Weights of a small masked image model.
Model: 9.94M parameters, decoder layers 3.
Training: soap at rate 0.0019, 10400 steps, batches of 384.
Rows from block 7 of the encoder of a small masked image model, named by matrix and row number. Rows with one number within an expert belong to one neuron, the router's apart. Each number is 200 + 40 x the weight over its row's rms, rounded and kept within 0 to 999. All counts start at 0.
Before each expert's rows are labels from the 100 images, of 14848, where the router gives the expert most weight on average: "top examples" is what is common among them; "patch colour" is the nearest of a few named colours to the mean colour under the peak. Only what is clearly more common there than usual is listed. The data: regions of photos with short descriptions (Visual Genome). In brackets: how many of the 100.
# router: slot weights (encoder.blocks.7.mlp.router.weight, 128x128, trained with AdamW), inputs 64-127
# up: expert up (encoder.blocks.7.mlp.up, 64x64x128), inputs 64-127
# down: expert down (encoder.blocks.7.mlp.down, 64x128x64, transposed), outputs 64-127

# expert 16
top examples: text has "black" (25)
patch colour: black (80)
router.32,176,221,271,168,179,163,209,139,185,156,236,252,191,175,167,154,236,204,184,163,318,220,276,137,159,198,191,177,187,215,178,176,249,145,165,229,142,225,217,218,253,250,191,124,174,202,221,160,253,191,160,240,182,237,283,232,127,211,245,212,193,238,266,224
router.33,177,235,280,180,178,154,186,176,200,162,213,235,187,193,156,172,250,211,164,202,265,208,281,75,146,181,202,197,153,196,188,177,247,137,139,268,151,260,234,207,253,264,215,110,181,220,201,174,224,184,182,229,177,221,309,216,118,214,242,192,193,241,220,202
up.0,204,201,260,190,143,249,199,153,181,281,209,203,194,189,216,229,192,140,236,255,206,203,222,170,279,197,226,170,194,58,130,204,276,208,177,193,96,193,115,235,201,208,168,178,245,180,155,199,201,214,225,186,214,196,135,200,171,170,192,147,241,214,216,199
down.0,212,140,217,250,212,128,208,203,243,241,205,189,188,196,206,179,188,209,132,244,190,203,171,226,186,223,163,202,217,204,205,209,152,210,267,257,259,192,147,180,179,213,238,256,192,223,221,198,278,206,168,200,182,222,198,269,173,207,250,200,182,217,209,284
up.1,304,312,240,170,219,243,136,270,210,222,182,189,188,212,145,186,260,194,197,180,213,203,196,192,189,103,266,188,209,211,201,194,214,241,194,290,215,214,266,135,162,211,238,225,181,198,210,172,266,229,183,227,182,246,129,267,194,240,195,194,240,193,211,204
down.1,181,203,133,251,201,207,186,150,178,201,150,198,246,181,208,191,178,165,197,253,207,187,180,247,192,150,190,117,186,345,167,198,159,241,199,179,195,213,182,205,189,161,274,214,237,116,196,244,201,168,183,194,214,223,315,154,134,211,185,258,217,183,237,227
up.2,207,179,229,190,208,169,200,171,233,169,188,200,218,117,168,216,207,194,162,215,194,210,176,200,110,217,217,214,204,325,185,207,201,190,189,189,220,252,302,199,233,225,191,224,141,254,195,246,243,193,125,186,177,188,203,167,189,220,313,223,195,209,211,205
down.2,238,370,179,265,204,223,195,197,210,137,195,204,243,240,194,193,191,234,111,196,201,253,189,248,309,187,186,238,193,207,257,158,202,85,200,241,212,200,138,201,243,221,248,210,204,222,194,176,131,229,149,139,222,201,212,216,241,155,99,169,176,134,173,194
up.3,225,194,244,183,177,105,213,239,189,166,222,191,249,201,147,281,234,201,223,193,206,174,221,97,202,184,194,223,250,185,199,220,272,252,140,184,203,190,196,179,190,198,137,217,312,264,242,218,200,182,201,246,247,180,195,127,201,274,167,194,192,186,199,233
down.3,147,202,196,243,245,204,167,112,129,250,281,233,193,156,216,170,224,183,195,215,130,195,196,289,204,233,201,193,189,183,157,195,175,329,195,152,191,201,200,220,200,202,186,205,210,232,110,206,95,207,244,192,221,189,205,139,199,156,192,197,213,182,198,118
up.4,202,159,79,296,216,198,167,206,201,191,196,244,219,164,198,262,170,285,220,265,203,198,118,183,185,222,228,256,289,248,206,209,155,168,178,199,244,202,240,169,117,200,204,193,164,207,206,189,180,122,258,261,161,108,201,291,209,229,233,190,222,238,182,183
down.4,301,246,206,200,233,224,133,151,239,129,180,209,239,210,202,135,195,190,154,191,222,210,250,179,243,153,272,263,169,228,234,147,216,197,257,95,225,176,262,216,248,312,199,202,171,200,234,130,182,214,190,151,167,164,150,196,219,194,199,207,211,116,193,195
up.5,90,182,205,216,132,203,272,207,183,258,188,161,247,126,229,213,222,180,179,192,239,187,205,163,143,236,167,144,161,177,208,262,198,264,243,264,220,266,217,205,291,162,195,238,354,201,196,198,237,169,173,229,198,195,185,176,179,214,191,198,181,193,203,161
down.5,208,237,249,134,204,186,170,162,190,191,261,106,211,223,252,194,197,241,299,215,193,191,199,200,199,229,137,203,204,199,199,175,276,146,155,190,208,186,225,200,182,279,184,195,162,188,243,216,166,154,246,175,212,200,192,322,160,204,176,194,189,200,251,204
up.6,185,95,264,213,195,198,191,196,263,198,202,226,207,215,200,179,196,187,185,176,215,198,214,149,148,189,191,198,181,197,229,123,169,259,185,168,169,158,174,214,152,216,104,120,225,157,191,192,206,249,179,204,275,185,204,177,189,124,207,208,196,163,133,221
down.6,181,259,197,178,122,261,280,125,159,180,243,229,215,192,190,199,164,254,258,130,196,230,169,265,161,197,136,151,254,195,208,197,222,169,144,185,212,299,195,201,193,208,236,186,194,193,198,266,140,214,343,191,199,220,169,296,188,239,175,199,190,249,202,197
up.7,162,210,164,217,146,248,300,215,264,166,219,151,194,158,197,207,204,220,272,178,144,181,208,184,129,206,196,271,184,198,190,200,198,239,115,180,149,254,344,225,187,204,220,203,258,213,202,203,199,191,286,200,209,148,245,151,212,266,205,214,227,215,225,194
down.7,195,198,208,154,213,193,214,163,179,210,198,287,241,271,220,141,228,232,194,295,189,134,173,277,220,190,107,216,202,201,104,217,196,216,209,209,199,216,176,196,245,268,169,187,192,236,215,148,201,294,210,111,244,203,175,249,222,146,139,146,203,242,133,204
up.8,213,269,256,235,167,231,188,225,191,206,301,207,119,203,198,193,164,133,224,171,243,228,173,149,200,185,226,230,191,213,268,156,237,218,120,196,199,227,152,195,198,246,154,166,264,173,196,180,203,214,232,225,200,219,151,183,165,169,173,242,326,201,207,170
down.8,200,267,91,197,232,184,198,194,179,193,239,220,257,220,152,186,209,182,147,211,199,110,143,212,190,168,176,178,165,249,203,287,88,189,224,236,266,167,228,208,211,201,255,236,180,198,205,216,205,213,221,121,242,212,243,189,129,195,203,223,215,228,161,228
up.9,165,137,221,212,263,147,201,132,242,142,202,151,172,195,218,150,223,207,193,259,143,190,179,199,180,231,164,136,196,250,200,153,211,179,258,187,203,204,248,178,177,150,271,333,134,182,203,212,101,187,199,197,173,206,174,210,230,238,234,187,210,238,219,186
down.9,187,199,138,155,148,157,262,218,230,213,167,205,182,209,247,158,226,192,206,178,245,209,233,151,191,162,129,303,193,221,171,209,245,184,192,187,183,201,158,207,294,213,90,139,228,198,207,165,180,203,205,197,195,216,225,233,203,199,164,224,110,178,195,200
up.10,156,229,191,161,206,231,205,142,287,207,190,192,227,170,199,128,201,167,206,247,185,161,201,262,178,227,187,157,271,239,174,196,195,197,212,218,203,200,201,241,243,192,323,325,152,195,233,185,156,228,209,197,206,205,267,131,214,212,223,224,191,194,207,190
down.10,195,191,206,199,215,140,179,211,26,227,147,151,227,206,254,257,204,236,228,329,149,178,139,208,220,166,169,202,178,202,158,241,225,203,253,222,196,217,215,164,268,230,170,141,218,200,208,196,248,192,179,212,180,195,209,204,194,209,198,115,200,191,125,169

# expert 3
top examples: text has "sky" (36); text has "blue" (27)
patch colour: blue (61)
router.6,166,214,210,196,213,290,183,162,185,127,235,173,270,206,233,157,197,283,206,131,225,167,175,186,164,203,169,180,217,213,205,271,158,238,197,151,266,238,219,234,234,217,197,268,135,180,185,189,140,164,208,143,203,201,150,187,200,117,210,230,225,256,289,194
router.7,159,204,155,186,186,290,198,131,187,95,244,172,308,231,187,151,168,245,247,191,164,247,235,180,216,187,207,211,239,213,242,200,181,258,236,118,223,192,254,174,221,177,182,234,128,189,142,203,188,180,140,199,253,200,229,173,299,217,223,178,200,246,207,263
up.0,217,252,195,151,150,245,176,145,172,132,208,191,227,217,273,231,232,210,138,174,219,168,177,237,205,225,275,192,244,236,177,210,178,229,224,238,187,123,170,172,236,182,163,129,121,204,191,251,185,243,200,128,235,259,160,153,119,192,215,210,196,162,120,174
down.0,211,222,240,234,208,239,165,270,191,218,158,199,234,173,189,225,202,149,178,167,149,221,204,133,226,228,164,204,227,199,239,199,163,209,286,261,268,153,208,147,141,185,256,211,211,197,206,246,144,159,205,151,231,199,195,210,170,199,199,244,189,203,168,267
up.1,230,289,216,219,164,242,223,216,226,259,189,200,210,175,121,173,185,187,189,191,199,174,192,286,152,222,211,196,172,243,201,201,254,238,286,116,164,189,228,238,187,199,204,241,160,184,198,173,233,252,157,124,194,183,153,240,264,203,262,232,275,204,278,172
down.1,208,245,217,236,268,224,197,218,258,154,124,229,251,235,216,195,243,289,202,179,207,204,215,152,201,158,235,159,269,164,190,241,214,201,183,222,176,191,166,277,217,210,225,176,185,183,268,208,185,247,275,146,200,151,262,148,226,190,165,224,130,257,260,223
up.2,191,165,272,173,121,169,262,178,170,144,172,242,114,193,210,131,205,166,170,188,219,243,246,232,248,245,200,276,182,178,134,210,220,173,203,140,235,128,156,178,221,229,240,241,188,248,252,128,216,242,183,208,208,196,269,235,120,264,125,181,202,198,230,196
down.2,263,199,196,117,258,230,181,240,177,230,226,246,243,247,207,174,250,200,220,198,182,245,147,249,165,232,175,226,248,301,249,226,251,289,145,147,249,221,263,254,174,172,132,192,201,177,210,194,168,193,165,186,128,193,220,217,158,194,196,238,157,230,183,200
up.3,221,288,217,162,162,146,216,177,189,217,166,207,258,177,163,209,210,177,277,177,277,121,225,168,271,200,271,218,216,152,192,173,254,165,178,182,278,148,147,209,187,204,199,194,234,201,185,119,228,176,199,177,232,213,200,227,106,213,179,244,221,224,256,235
down.3,149,165,204,208,262,167,295,185,259,155,160,195,268,228,142,140,234,242,230,248,156,225,236,187,169,248,167,155,183,232,180,221,153,201,222,147,199,187,194,173,166,113,220,175,260,168,236,200,268,231,153,170,167,241,219,221,177,176,279,191,232,195,247,171
up.4,129,255,177,219,186,207,228,218,165,214,196,192,291,211,199,199,216,187,225,184,198,221,192,176,217,127,177,178,200,218,206,176,229,235,197,144,207,101,198,199,276,139,152,278,215,137,197,235,193,149,213,157,243,202,223,277,210,219,209,217,171,197,163,257
down.4,180,197,217,159,253,221,156,178,179,177,219,204,197,167,261,173,209,221,206,190,252,248,194,119,261,255,171,187,142,204,171,260,227,211,112,181,241,164,254,258,145,191,139,173,147,168,262,232,261,203,169,284,216,202,165,125,204,165,218,239,138,170,211,220
up.5,133,161,195,152,237,182,108,140,172,129,181,238,209,221,173,228,180,258,194,212,217,210,243,174,238,161,206,267,171,208,213,155,121,209,205,207,164,299,271,126,224,212,250,191,147,218,154,193,237,181,253,192,165,196,210,180,118,198,197,179,244,199,207,275
down.5,216,214,208,192,187,177,156,142,236,181,196,226,187,182,173,251,209,157,248,149,223,242,168,282,209,284,231,188,157,166,252,249,223,206,166,151,118,208,210,180,205,257,205,224,244,157,136,112,219,159,148,230,243,229,214,175,217,195,282,171,226,183,171,173
up.6,202,143,185,257,192,207,174,112,220,183,292,191,127,198,206,187,196,257,169,220,195,222,150,196,177,185,226,277,263,226,118,212,113,202,187,265,281,268,146,216,163,167,229,229,223,189,184,280,154,275,227,186,175,273,202,152,230,234,203,183,263,158,167,222
down.6,247,233,234,246,181,193,228,219,255,249,234,195,127,190,178,175,203,246,218,205,129,204,186,273,178,170,240,234,140,244,119,243,211,212,183,164,167,202,121,255,182,148,190,240,192,145,229,240,232,237,234,125,245,194,160,241,194,139,182,186,231,214,142,172
up.7,131,199,199,204,162,180,131,203,282,134,190,197,199,204,232,185,148,171,208,145,287,182,194,179,137,279,228,212,153,187,219,137,199,239,190,138,210,144,189,178,208,186,253,144,220,201,209,196,218,185,188,254,225,213,164,247,126,214,219,165,191,171,256,283
down.7,180,154,157,235,258,173,211,227,230,190,165,293,221,137,188,220,222,183,132,196,127,180,254,158,200,250,165,186,237,230,137,196,189,226,264,191,252,162,188,208,195,158,237,165,153,231,227,205,253,252,207,252,136,157,238,195,238,195,246,178,229,175,195,180
up.8,195,176,175,208,156,205,149,217,193,182,176,185,145,208,177,195,149,187,115,212,189,287,166,186,218,274,199,209,154,184,194,163,186,205,159,192,199,157,138,181,203,179,168,227,215,180,193,208,172,188,249,191,206,212,170,125,246,202,216,214,132,204,174,214
down.8,248,181,210,236,141,170,252,109,206,171,160,276,206,189,162,251,241,135,202,195,251,141,205,257,275,219,215,175,232,162,149,176,223,155,239,215,146,195,187,252,227,219,232,165,160,175,230,206,133,159,178,143,130,206,219,175,236,239,180,245,179,163,168,148
up.9,248,244,216,227,170,196,222,192,166,234,252,208,207,134,207,124,155,141,214,174,193,239,141,181,241,233,234,187,224,246,170,218,202,221,217,270,254,211,174,196,137,226,131,236,174,209,193,231,214,175,143,174,211,247,193,228,140,197,172,233,179,219,237,157
down.9,187,223,208,248,183,191,210,142,250,171,124,179,132,148,114,175,248,187,213,137,191,250,214,144,228,211,185,213,198,223,245,124,129,251,261,159,155,180,180,134,200,185,180,140,258,168,128,241,225,163,267,197,248,153,168,242,151,216,144,250,137,224,186,176
up.10,171,185,204,252,154,217,180,215,149,188,258,210,215,170,265,220,166,291,179,176,201,150,189,212,194,181,179,255,222,220,201,133,131,205,201,183,139,217,234,253,125,229,232,199,169,198,138,205,211,208,257,232,169,179,187,225,165,211,188,181,194,178,249,172
down.10,182,186,172,216,182,171,246,221,193,155,115,232,160,235,220,236,240,212,249,159,171,156,204,157,249,121,201,199,249,132,167,195,182,201,276,189,143,148,263,194,207,270,157,191,206,117,185,151,260,193,147,236,174,220,251,205,197,226,241,244,202,167,186,246

# expert 41
top examples: text has "sky" (54); text has "blue" (31)
patch colour: blue (49); cyan (40)
router.82,146,140,165,212,177,233,185,215,217,179,214,151,179,207,212,150,169,200,255,248,189,218,183,69,224,199,211,185,182,191,203,230,143,302,206,165,273,206,204,212,250,111,170,207,228,219,235,208,161,215,211,164,265,202,156,133,270,167,245,170,195,151,108,199
router.83,122,173,197,185,213,282,197,173,207,120,226,149,254,243,218,154,230,198,261,195,200,245,247,146,173,185,211,137,182,180,261,251,134,244,216,139,239,247,216,162,272,185,185,167,185,214,225,225,174,149,190,110,292,212,235,186,263,173,239,175,183,183,137,231
up.0,178,185,207,182,211,207,266,227,184,218,225,231,130,110,136,200,192,189,177,186,160,202,191,185,301,122,197,145,137,184,168,212,207,136,135,148,163,223,233,183,175,202,201,253,280,238,207,109,233,186,133,206,250,201,175,184,197,183,164,180,213,193,200,189
down.0,219,196,225,280,198,234,160,255,202,216,193,179,293,291,198,122,256,249,196,241,156,219,248,153,143,183,239,205,280,125,205,184,199,218,205,236,209,127,146,213,229,116,177,203,143,196,204,315,175,207,260,222,204,191,195,207,169,245,284,186,167,185,210,197
up.1,211,196,212,207,251,232,196,69,195,200,199,187,289,187,171,144,200,203,185,199,135,244,255,221,257,210,209,191,252,238,96,163,185,162,228,199,243,150,120,201,215,196,152,246,218,224,191,139,200,196,125,200,203,199,244,154,197,162,179,198,242,229,203,220
down.1,201,203,156,215,276,245,198,236,216,130,281,226,162,200,197,176,259,197,313,168,259,199,199,88,200,236,217,211,168,137,222,212,186,214,227,219,193,185,196,196,170,211,201,147,170,204,216,204,243,198,221,202,207,192,186,315,207,201,235,201,224,206,240,319
up.2,168,208,203,239,212,226,197,195,201,184,205,197,282,198,266,181,251,181,240,171,188,201,196,256,263,235,279,196,201,204,198,212,204,179,192,189,196,213,190,183,224,229,152,233,161,200,199,134,198,196,155,158,226,198,203,198,194,196,196,129,62,193,257,192
down.2,246,189,335,181,221,207,199,197,202,191,209,201,107,194,191,190,200,260,202,217,333,190,199,198,205,204,209,157,202,199,200,132,200,206,210,204,201,220,199,192,197,204,199,201,207,355,221,214,192,221,212,145,176,186,295,124,196,214,159,214,231,198,156,186
up.3,254,193,205,205,133,253,206,201,246,200,214,184,122,274,225,252,193,256,202,254,196,235,340,159,194,199,217,188,200,136,205,226,195,170,232,165,184,222,82,197,274,299,172,223,193,192,260,188,174,231,201,176,129,198,89,110,131,157,234,234,242,194,191,179
down.3,174,198,141,167,234,198,206,250,160,175,193,171,239,175,193,195,196,189,242,199,221,200,94,200,195,223,181,204,163,271,258,233,221,161,209,207,197,204,281,207,142,42,210,167,199,224,170,139,211,215,210,189,215,162,218,190,204,259,225,211,223,184,226,186
up.4,200,197,188,154,203,128,161,176,239,217,197,137,227,226,314,168,228,231,294,206,171,195,173,210,174,199,221,159,246,196,172,185,130,220,232,211,41,228,236,202,290,92,190,227,170,200,212,196,184,175,194,171,220,194,200,200,213,223,199,85,169,201,175,199
down.4,183,124,312,186,200,218,226,222,136,185,287,227,183,205,174,294,211,237,221,217,337,221,178,197,140,165,201,201,196,151,281,198,179,198,155,155,291,185,178,196,135,228,206,206,222,171,209,200,198,204,202,200,211,233,118,196,186,167,199,159,392,199,208,233
up.5,202,246,269,132,227,149,199,177,182,184,190,94,207,218,187,182,147,165,175,207,195,223,125,180,169,66,189,257,200,244,128,211,186,205,196,186,115,307,199,305,218,226,213,200,215,186,244,319,199,192,208,199,197,207,127,177,204,187,201,271,265,198,223,237
down.5,170,178,76,200,223,183,200,254,230,203,211,196,215,296,183,185,202,207,214,283,191,207,246,177,147,215,214,215,194,143,202,240,111,185,253,173,279,124,162,194,196,170,183,205,217,122,128,189,265,185,63,261,193,189,199,197,230,163,199,208,150,189,198,158
up.6,151,203,209,243,202,247,206,167,231,199,226,195,186,125,196,126,195,220,254,172,207,196,234,203,276,253,195,158,181,40,206,168,206,206,196,313,195,200,216,194,317,227,150,253,124,201,189,176,196,182,190,179,201,203,196,201,197,203,197,246,106,201,223,200
down.6,136,202,184,178,197,250,202,270,205,228,240,330,200,180,190,200,142,199,206,164,228,203,178,200,219,199,238,162,159,273,197,242,155,200,186,156,199,237,213,202,156,180,198,172,164,180,187,209,198,200,207,218,197,232,211,197,148,256,152,197,222,191,151,178
up.7,170,132,202,175,201,201,195,233,214,204,232,205,216,66,211,189,207,221,94,188,194,197,287,219,233,214,212,230,194,215,196,203,201,227,188,185,195,188,235,187,225,67,184,159,183,203,336,237,207,191,176,243,202,201,208,192,172,76,184,257,204,200,201,215
down.7,200,204,180,198,237,220,172,274,186,203,152,212,163,197,194,185,210,202,214,295,200,160,194,207,199,198,229,198,194,141,195,191,204,268,216,200,92,191,174,257,123,191,254,191,202,206,189,211,127,180,225,201,131,224,282,199,270,261,196,199,193,251,200,211
up.8,231,210,249,183,193,214,195,280,193,202,200,183,209,245,216,149,178,274,237,214,220,198,200,146,215,159,164,191,204,197,210,185,199,220,208,246,178,197,203,197,189,201,221,195,257,192,206,366,197,193,224,177,195,176,167,215,164,224,221,187,219,220,160,219
down.8,164,257,131,269,201,194,173,150,205,141,191,231,237,218,192,224,209,154,205,214,164,185,177,195,181,235,182,210,211,180,183,208,151,199,199,144,234,193,193,205,205,189,201,238,174,118,170,109,230,142,226,253,257,230,234,223,197,149,192,194,217,149,205,234
up.9,192,331,241,209,166,223,185,269,227,161,171,194,234,210,164,152,206,238,204,199,204,203,144,192,206,192,244,199,147,125,253,213,200,265,227,201,201,201,204,194,169,248,167,204,194,221,193,209,198,199,227,176,200,207,211,266,446,243,152,178,133,196,191,197
down.9,193,135,160,195,201,129,238,179,185,214,194,183,268,203,249,243,169,191,193,201,202,212,196,191,195,198,181,164,255,203,200,109,203,193,181,141,199,223,219,235,238,279,216,227,210,243,153,222,197,199,208,166,230,226,127,134,0,174,198,206,262,205,186,192
up.10,204,171,204,213,141,230,206,223,224,160,203,197,212,199,205,211,200,194,253,203,211,201,215,198,184,161,207,182,169,152,246,235,216,152,200,184,198,228,216,208,198,219,88,196,207,261,181,0,268,205,210,165,189,188,202,235,209,175,130,137,159,225,140,194
down.10,197,212,214,195,217,170,202,186,239,203,198,268,200,260,262,126,185,195,176,174,246,217,132,167,171,231,229,160,188,205,189,176,202,172,209,214,202,173,191,227,210,195,291,195,143,175,252,214,115,218,199,158,233,163,191,196,61,246,269,180,223,194,228,218