config.toml
encoder_arch = "vit"
model = "masked image model"
dataset = "regions of photos with short descriptions (Visual Genome)"
train_examples = 203450
image_size = 48
crop_scale_min = 1
horizontal_flip = true
translate = 0.06
method = "mae"
mask_ratio = 0.5
loss = "mse"
encoder_norm = "layernorm"
encoder_norm_position = "pre"
encoder_activation = "gelu"
encoder_mlp_ratio = 4
encoder_head_dim = 32
encoder_fused_qkv = false
encoder_bias = "none"
encoder_qk_norm = false
encoder_parallel_block = false
encoder_inner_norm = false
encoder_moe = "soft"
encoder_num_experts = 64
encoder_moe_every = 2
encoder_expert_mlp_ratio = 0.5
encoder_slots_per_expert = 2
encoder_shared_expert = false
encoder_patch_size = [6, 6]
encoder_layers = 14
encoder_width = 128
encoder_positions = "learned"
decoder_width = 128
norm_pix_loss = true
decoder_layers = 3
residual_init = "scaled_by_depth"
optimizer = "soap"
beta2 = 0.99
learning_rate = 0.0019
beta1 = 0.9
shampoo_beta = 0.95
eps = 1e-08
precondition_frequency = 32
max_precond_dim = 1024
one_sided = false
adamw_lr_other_params = 0.0019
max_grad_norm = 1.0
l1_shrink = 0.01
ema_decay = 0.99
max_steps = 10400
batch_size = 384
epochs = 19.6
lr_schedule = "wsd"
decay_fraction = 0.2
final_lr_fraction = 0.05
warmup_steps = 200
weight_decay = 0.1
adamw_weight_decay_other_params = 0.05
Rows from block 13 of the encoder of a small masked image model, named by matrix and row number. Rows with one number within an expert belong to one neuron, the router's apart. Each number is 128 + 32 x the weight over its row's rms, rounded and kept within 0 to 255. All counts start at 0.
Before each expert's rows are labels from the 100 images, of 14848, where the router gives the expert most weight on average: "peak at" is the part of the image that holds the peak. Only what is clearly more common there than usual is listed. The data: regions of photos with short descriptions (Visual Genome).
# router: slot weights (encoder.blocks.13.mlp.router.weight, 128x128, trained with AdamW), inputs 0-63
# up: expert up (encoder.blocks.13.mlp.up, 64x64x128), inputs 0-63
# down: expert down (encoder.blocks.13.mlp.down, 64x128x64, transposed), outputs 0-63

# expert 45
peak at: bottom left
router.90 [119 143 116  55 160  99 136  50 185 146 139 114 124 106 135 126 146 126 129 159  96 114 123 138 131 128 101 138 165 168 183 191 133  90  95 195  96 140 127 190  98  65  80 149 152 110 149 162 123  83 119 120 131 116 164 138 129  89 183 153 125 196 150 152]
router.91 [152 140 128  83 128  57 130  74 137 108 144 143 126  92 141 134 111 168 159 122 107 128 188 125 141 137 117  70 139 146 239 146 131 122 104 149 127 175 120 147 115  90  67 123 130 107 130 128 114 116 112 122 140  74 113 114 127 142 166 165 111 198 204 136]
up.30 [127 139 139 100 153 143  71 119 115 110 119 141 105 133 153 150 196 132 127 129 163  68  22 112  72 123 135 123   0 187 156  99  72 184 156 134 124 121 135 133 119 125 136   6 131 153 119 115 122  54 145 143 161 129 138 133 127 124 127 126 100 155 124 158]
down.30 [127 137 128 132 129 127 109 128 128 112 129 127 127 122 173 128 255 121 128 130 121 131 130 128 130 121 133 125 128 129 126 132 126 129 132 127 132 131 129 128 111 127 124 129 132 149 136 137 129 121 131 131 115 121 127 127 120 132 127 127 161 121 128 135]
up.31 [152  83 105  87  90 137 121  86  94 122 104 102 103 139 174  77 115  88 104 140 139  83 160  89 143 145 120 114 114 105 165 154 145 115 124  94 133 134 124  82 151 168 151 154 106 131 135 152 145 182 171   0  99 178 109 120 131 107 177 116 149  84  78 113]
down.31 [129 129 121 124 130 141 129 126 127 118 122 126 126 124 132 128 132  97 123 131 134 130 128 127  98 128 127 130 126 130 128 131 127 131 131 123 138 133 129 128  93 123 131 112 138 127 128 125 127 128 129 130 129 128 128 125 125 128 128 128 132 127 127 132]
up.33 [109 138 117  78 138  89 128 133 116 135 143 105 145 125 127  98 132 166 128 122 138 165 182  98 121  75 136  80 129 125 143 126  87 140 146 107 119 102  96 112 127 171 164 163 155 138 110 120 151 155 139 102 112 123 112 130 150 139 113 132 132 108 148 132]
down.33 [124 111 128 170 131 127  86 127 128 115 147 130 162 129 124 122 126  80 116 128  50 142 127 113 121 134 126 117 161 141 134 143 126 164 168 133 129 126  94 132 131 128 117 129  92 139 145 130 129 131 106 127 126 230 128 125 137 121 129 196 127  75 130 125]
up.35 [ 72 122 130 107 151 107 124 127 125 128 130 135 110 183 172 123  87 157 148 135 109 135 178 162 113 110 109 125 130 131 103 133   0 146 111 160 211 104 119  74 150 127 126 168 103 107 166 105 107 111  99 136 134 120 133  96 137 184  85  97 146 167 123 119]
down.35 [116 121 135 173 128 118 124 127 123 126 128 128 128 124 127 127 128 128 132 137 128 126 128 127 130 130 126 130 131 121 133 128 126 129 127 133 134 132 124 134 118 128 130 128 127 131 127 127 132 121   4 129 128 130 129 128 131 128 128 129 130 118 127 128]

# expert 46
peak at: bottom right
router.92 [141 134 112  93 128  63 132  63 149 118 124 144 128  93 151 123 105 161 142 124  92 136 169 129 136 119 109  62 123 133 226 178 151 104  94 144 128 168 142 141 109 108  82 121 131 129 132 139  97 103 143 127 154 100 116 127 100 146 169 161  97 202 192 117]
router.93 [126 130 116  77 148  75 131  51 171 151 163 124 144 129 155 111 138 143 129 134 110 134 139 146 146 119  89  96 149 136 182 181  96 102  74 181 123 120 171 158 110  72  88 147 115 120 139 120  97  98 110 114 153 128 141 109 120 143 181 180 100 201 189 147]
up.39 [ 71 136 133 177 143  89 179 185 149 138  70  61 136  82 160  93 123 157 103 122 166  99 151 105 148 158 120 106 177 131 172  87  82 125 132  89 168  79  91 188 100 199 117 135 145 106 113 104 180 149 157 160 147  85 103 104 131 112 134 151  99 171 174 136]
down.39 [124 127 124 134 128 133 119 126 132 130 124 130 136 129 128 126 128 133 129 124  85 130 126 126 124 128 145  91 138 127 154 125 122 129 129 135 126 130 120 115 126 129 130 132 123 124 129 130 130 134 137 128 129 130 116 172 125 127 121 190 125 145 131 129]
up.46 [147 144 130 163 126 140 141 140 129 142 127 128 140 121 124 163 134 168 132 123 129 130 141 121  96 133 142 121 130 124  42 116 128 126 133 101 113 139 136 125 123 255 156 136 120 138 122 164 132 141 127 130 120 153 156 135 127 134 125 129 120 121 133 124]
down.46 [128 126 131 130  52 127 131 134 131 132 126 255 123 129 128 138 119 131 131 142 154 128 125 126 126 120 117 135 128 125 127 100 122 132 128 128 255 150 131 126 128 129 125 129 130 128 129 129 127 130 126 131 128 128 127  95 127 127 128 124 135 128 126 128]
up.53 [137 148 131 123 135 144  97 133 133 147  98 134 121  81  84 131 148 124 125 159 134 132 255 135 141 117 140 141 128 113  85 114 121 126 136 123  97 176 100 149 133 114 137 136 127  86 156 140 136  88 131 134 105 254 133 133  88 108 144  91 137 150 123  95]
down.53 [131 127 142 129 129 131 125 130 126  93 130 130 128 128 126 131 128   3 131 127 255 127 128 127 127 128 129 128 120   0 128 127 127 130 128 129   0 125 134 133 119 126 127 125 134 128 169 126 128 128 127 136 126 129 180 110 126 129 128 130 134 125 153 133]
up.56 [118 104 126  94 182  92 162 119 122 108 148 157 107  97 167 112 106 118 136 175 168  99 158 103 156 137 137  74 180 149 177  96  89 125 124 174 158 130 137 124 138 116 112 161 102 139 189 150  81 144 128 139 113   0 143  92 129 155 139 169 114 129 104 143]
down.56 [128  71 129 131 151 131 121 134 126 159  63 132 130 132 131 128 146 133 118 135 104  77 142 140 128 124 134 130 144 147 129 128 147 124 119 156 133 131  39 134 127 127 128 101 135 142 125 140 163 140   0   0 155 124 118 105 133 137 128  67 127 123 131 141]

# expert 36
peak at: bottom right
router.72 [109 133 134  33 130  66 130  81 161 137 155 158 111  99 147 110 114 141 131 130  99  96 196 139 151 114  88  63 148 157 193 139 140  93  87 178 133 153 143 171  93  84 114 187 145  93 136 161  90 110 144 143 143 101 146 149 101 149 154 137  95 186 164 133]
router.73 [154 151 109  95 138  66 135  87 148 110 116 152 138  86 124 123 121 188 130  95 100 127 154 108 135 103 112  54 150 121 253 164 126 104  89 169 140 162 148 154 118  75  90 148 140  99 122 140 121 122 135 128 144  65 110 118 125 146 167 164 107 200 186 113]
up.40 [142 147  57 149 112 125 121 135 133  70 122 109  73 139 167 127 127   0 146 125  79 114 100  98 104 129 126 137 146 147 153 126 106 211 157 144 116  95 113 148 115 117 123 135 177 189  95 133 124 166 154  98 130  99 114 143 127 189 121 134 137  98 133  70]
down.40 [128 196 108 109 129 129 175 128 144 130 127 128 128 220 129 128 128 128 125 127 128 128 127 128 126 125 128  44 128 230 127 127 128 128 128 128 128 128 128 119 128 128 128 128 128 127 128 133 128 146 209 129 128 128 127 132 128 126 123 136 117 133 128 128]
up.44 [ 59  83 151 153 101  88  66 106  88 145  75 122 116  78 163 127  74 129  90 109 157 151 214  69 149 120  62 132 138 116 145  92 141 142 115 144 121 138  88  98  93  84 175 187 154 124  93 132 163 156  89 180 147 188  94  90 117 107 141 131  94 189  73  97]
down.44 [137 131 132 122 123 131 141 134 125 119 131 133 121  82 105 134 118 135 128 146 120  21 135 146 139 150 128 110 134 120 123 136 133 126 135 128 132 127 122 134 132 104 120 163 119 125 119 113 131  62 143 126 126 120  88 130  53 121 124 117 136 118 139 125]
up.46 [157 106 130   0 111  90  82 131 123 138 154 142 125 128 172 120 199 124 122 146 132 137 143 155 133 184 107  92  78 151 145 125  98 142  99  82 146 165  97  91 112 168 114 150  89 145 126 170 110 180 124 111 159 166 117 103  92 141 149 165  91 144 171 108]
down.46 [143 132 139 122 106 119 139 128 138 129 145 167 122 210 146 112 124 123 222 129 152  96 119 100 131 117 164 137  27 139 121 123 129 234 124 131 139 134 134 127 116 131 128 115  90 122 116 116 117 131 124  99  97 124 136 135 125 112 121 131 136 139 132 132]
up.48 [108  93 161  77 144 144 182 140 137 158 158 172 105 145 131 113 199 179 189 101 178 115 144 229  96 103 123  83 114 142 126 127  99 202 177 135  71 128 128 125 103 143 122 164  40 112 157 142 112  79 146 150 106 105 134 122 142 115  79 129 144 138 128 154]
down.48 [129 128 124 152 131 127 111 129 126 133 122 128 121 130 125 128 125 128 131 129 126 129 137 128 127 125 112 124 135  28 128 128  91 131 126 133 128 130 128 129 126 131 130 129 126 126 130 126 139 127 120 135 255 127 125 114 132 190 126 129 133 135 117 124]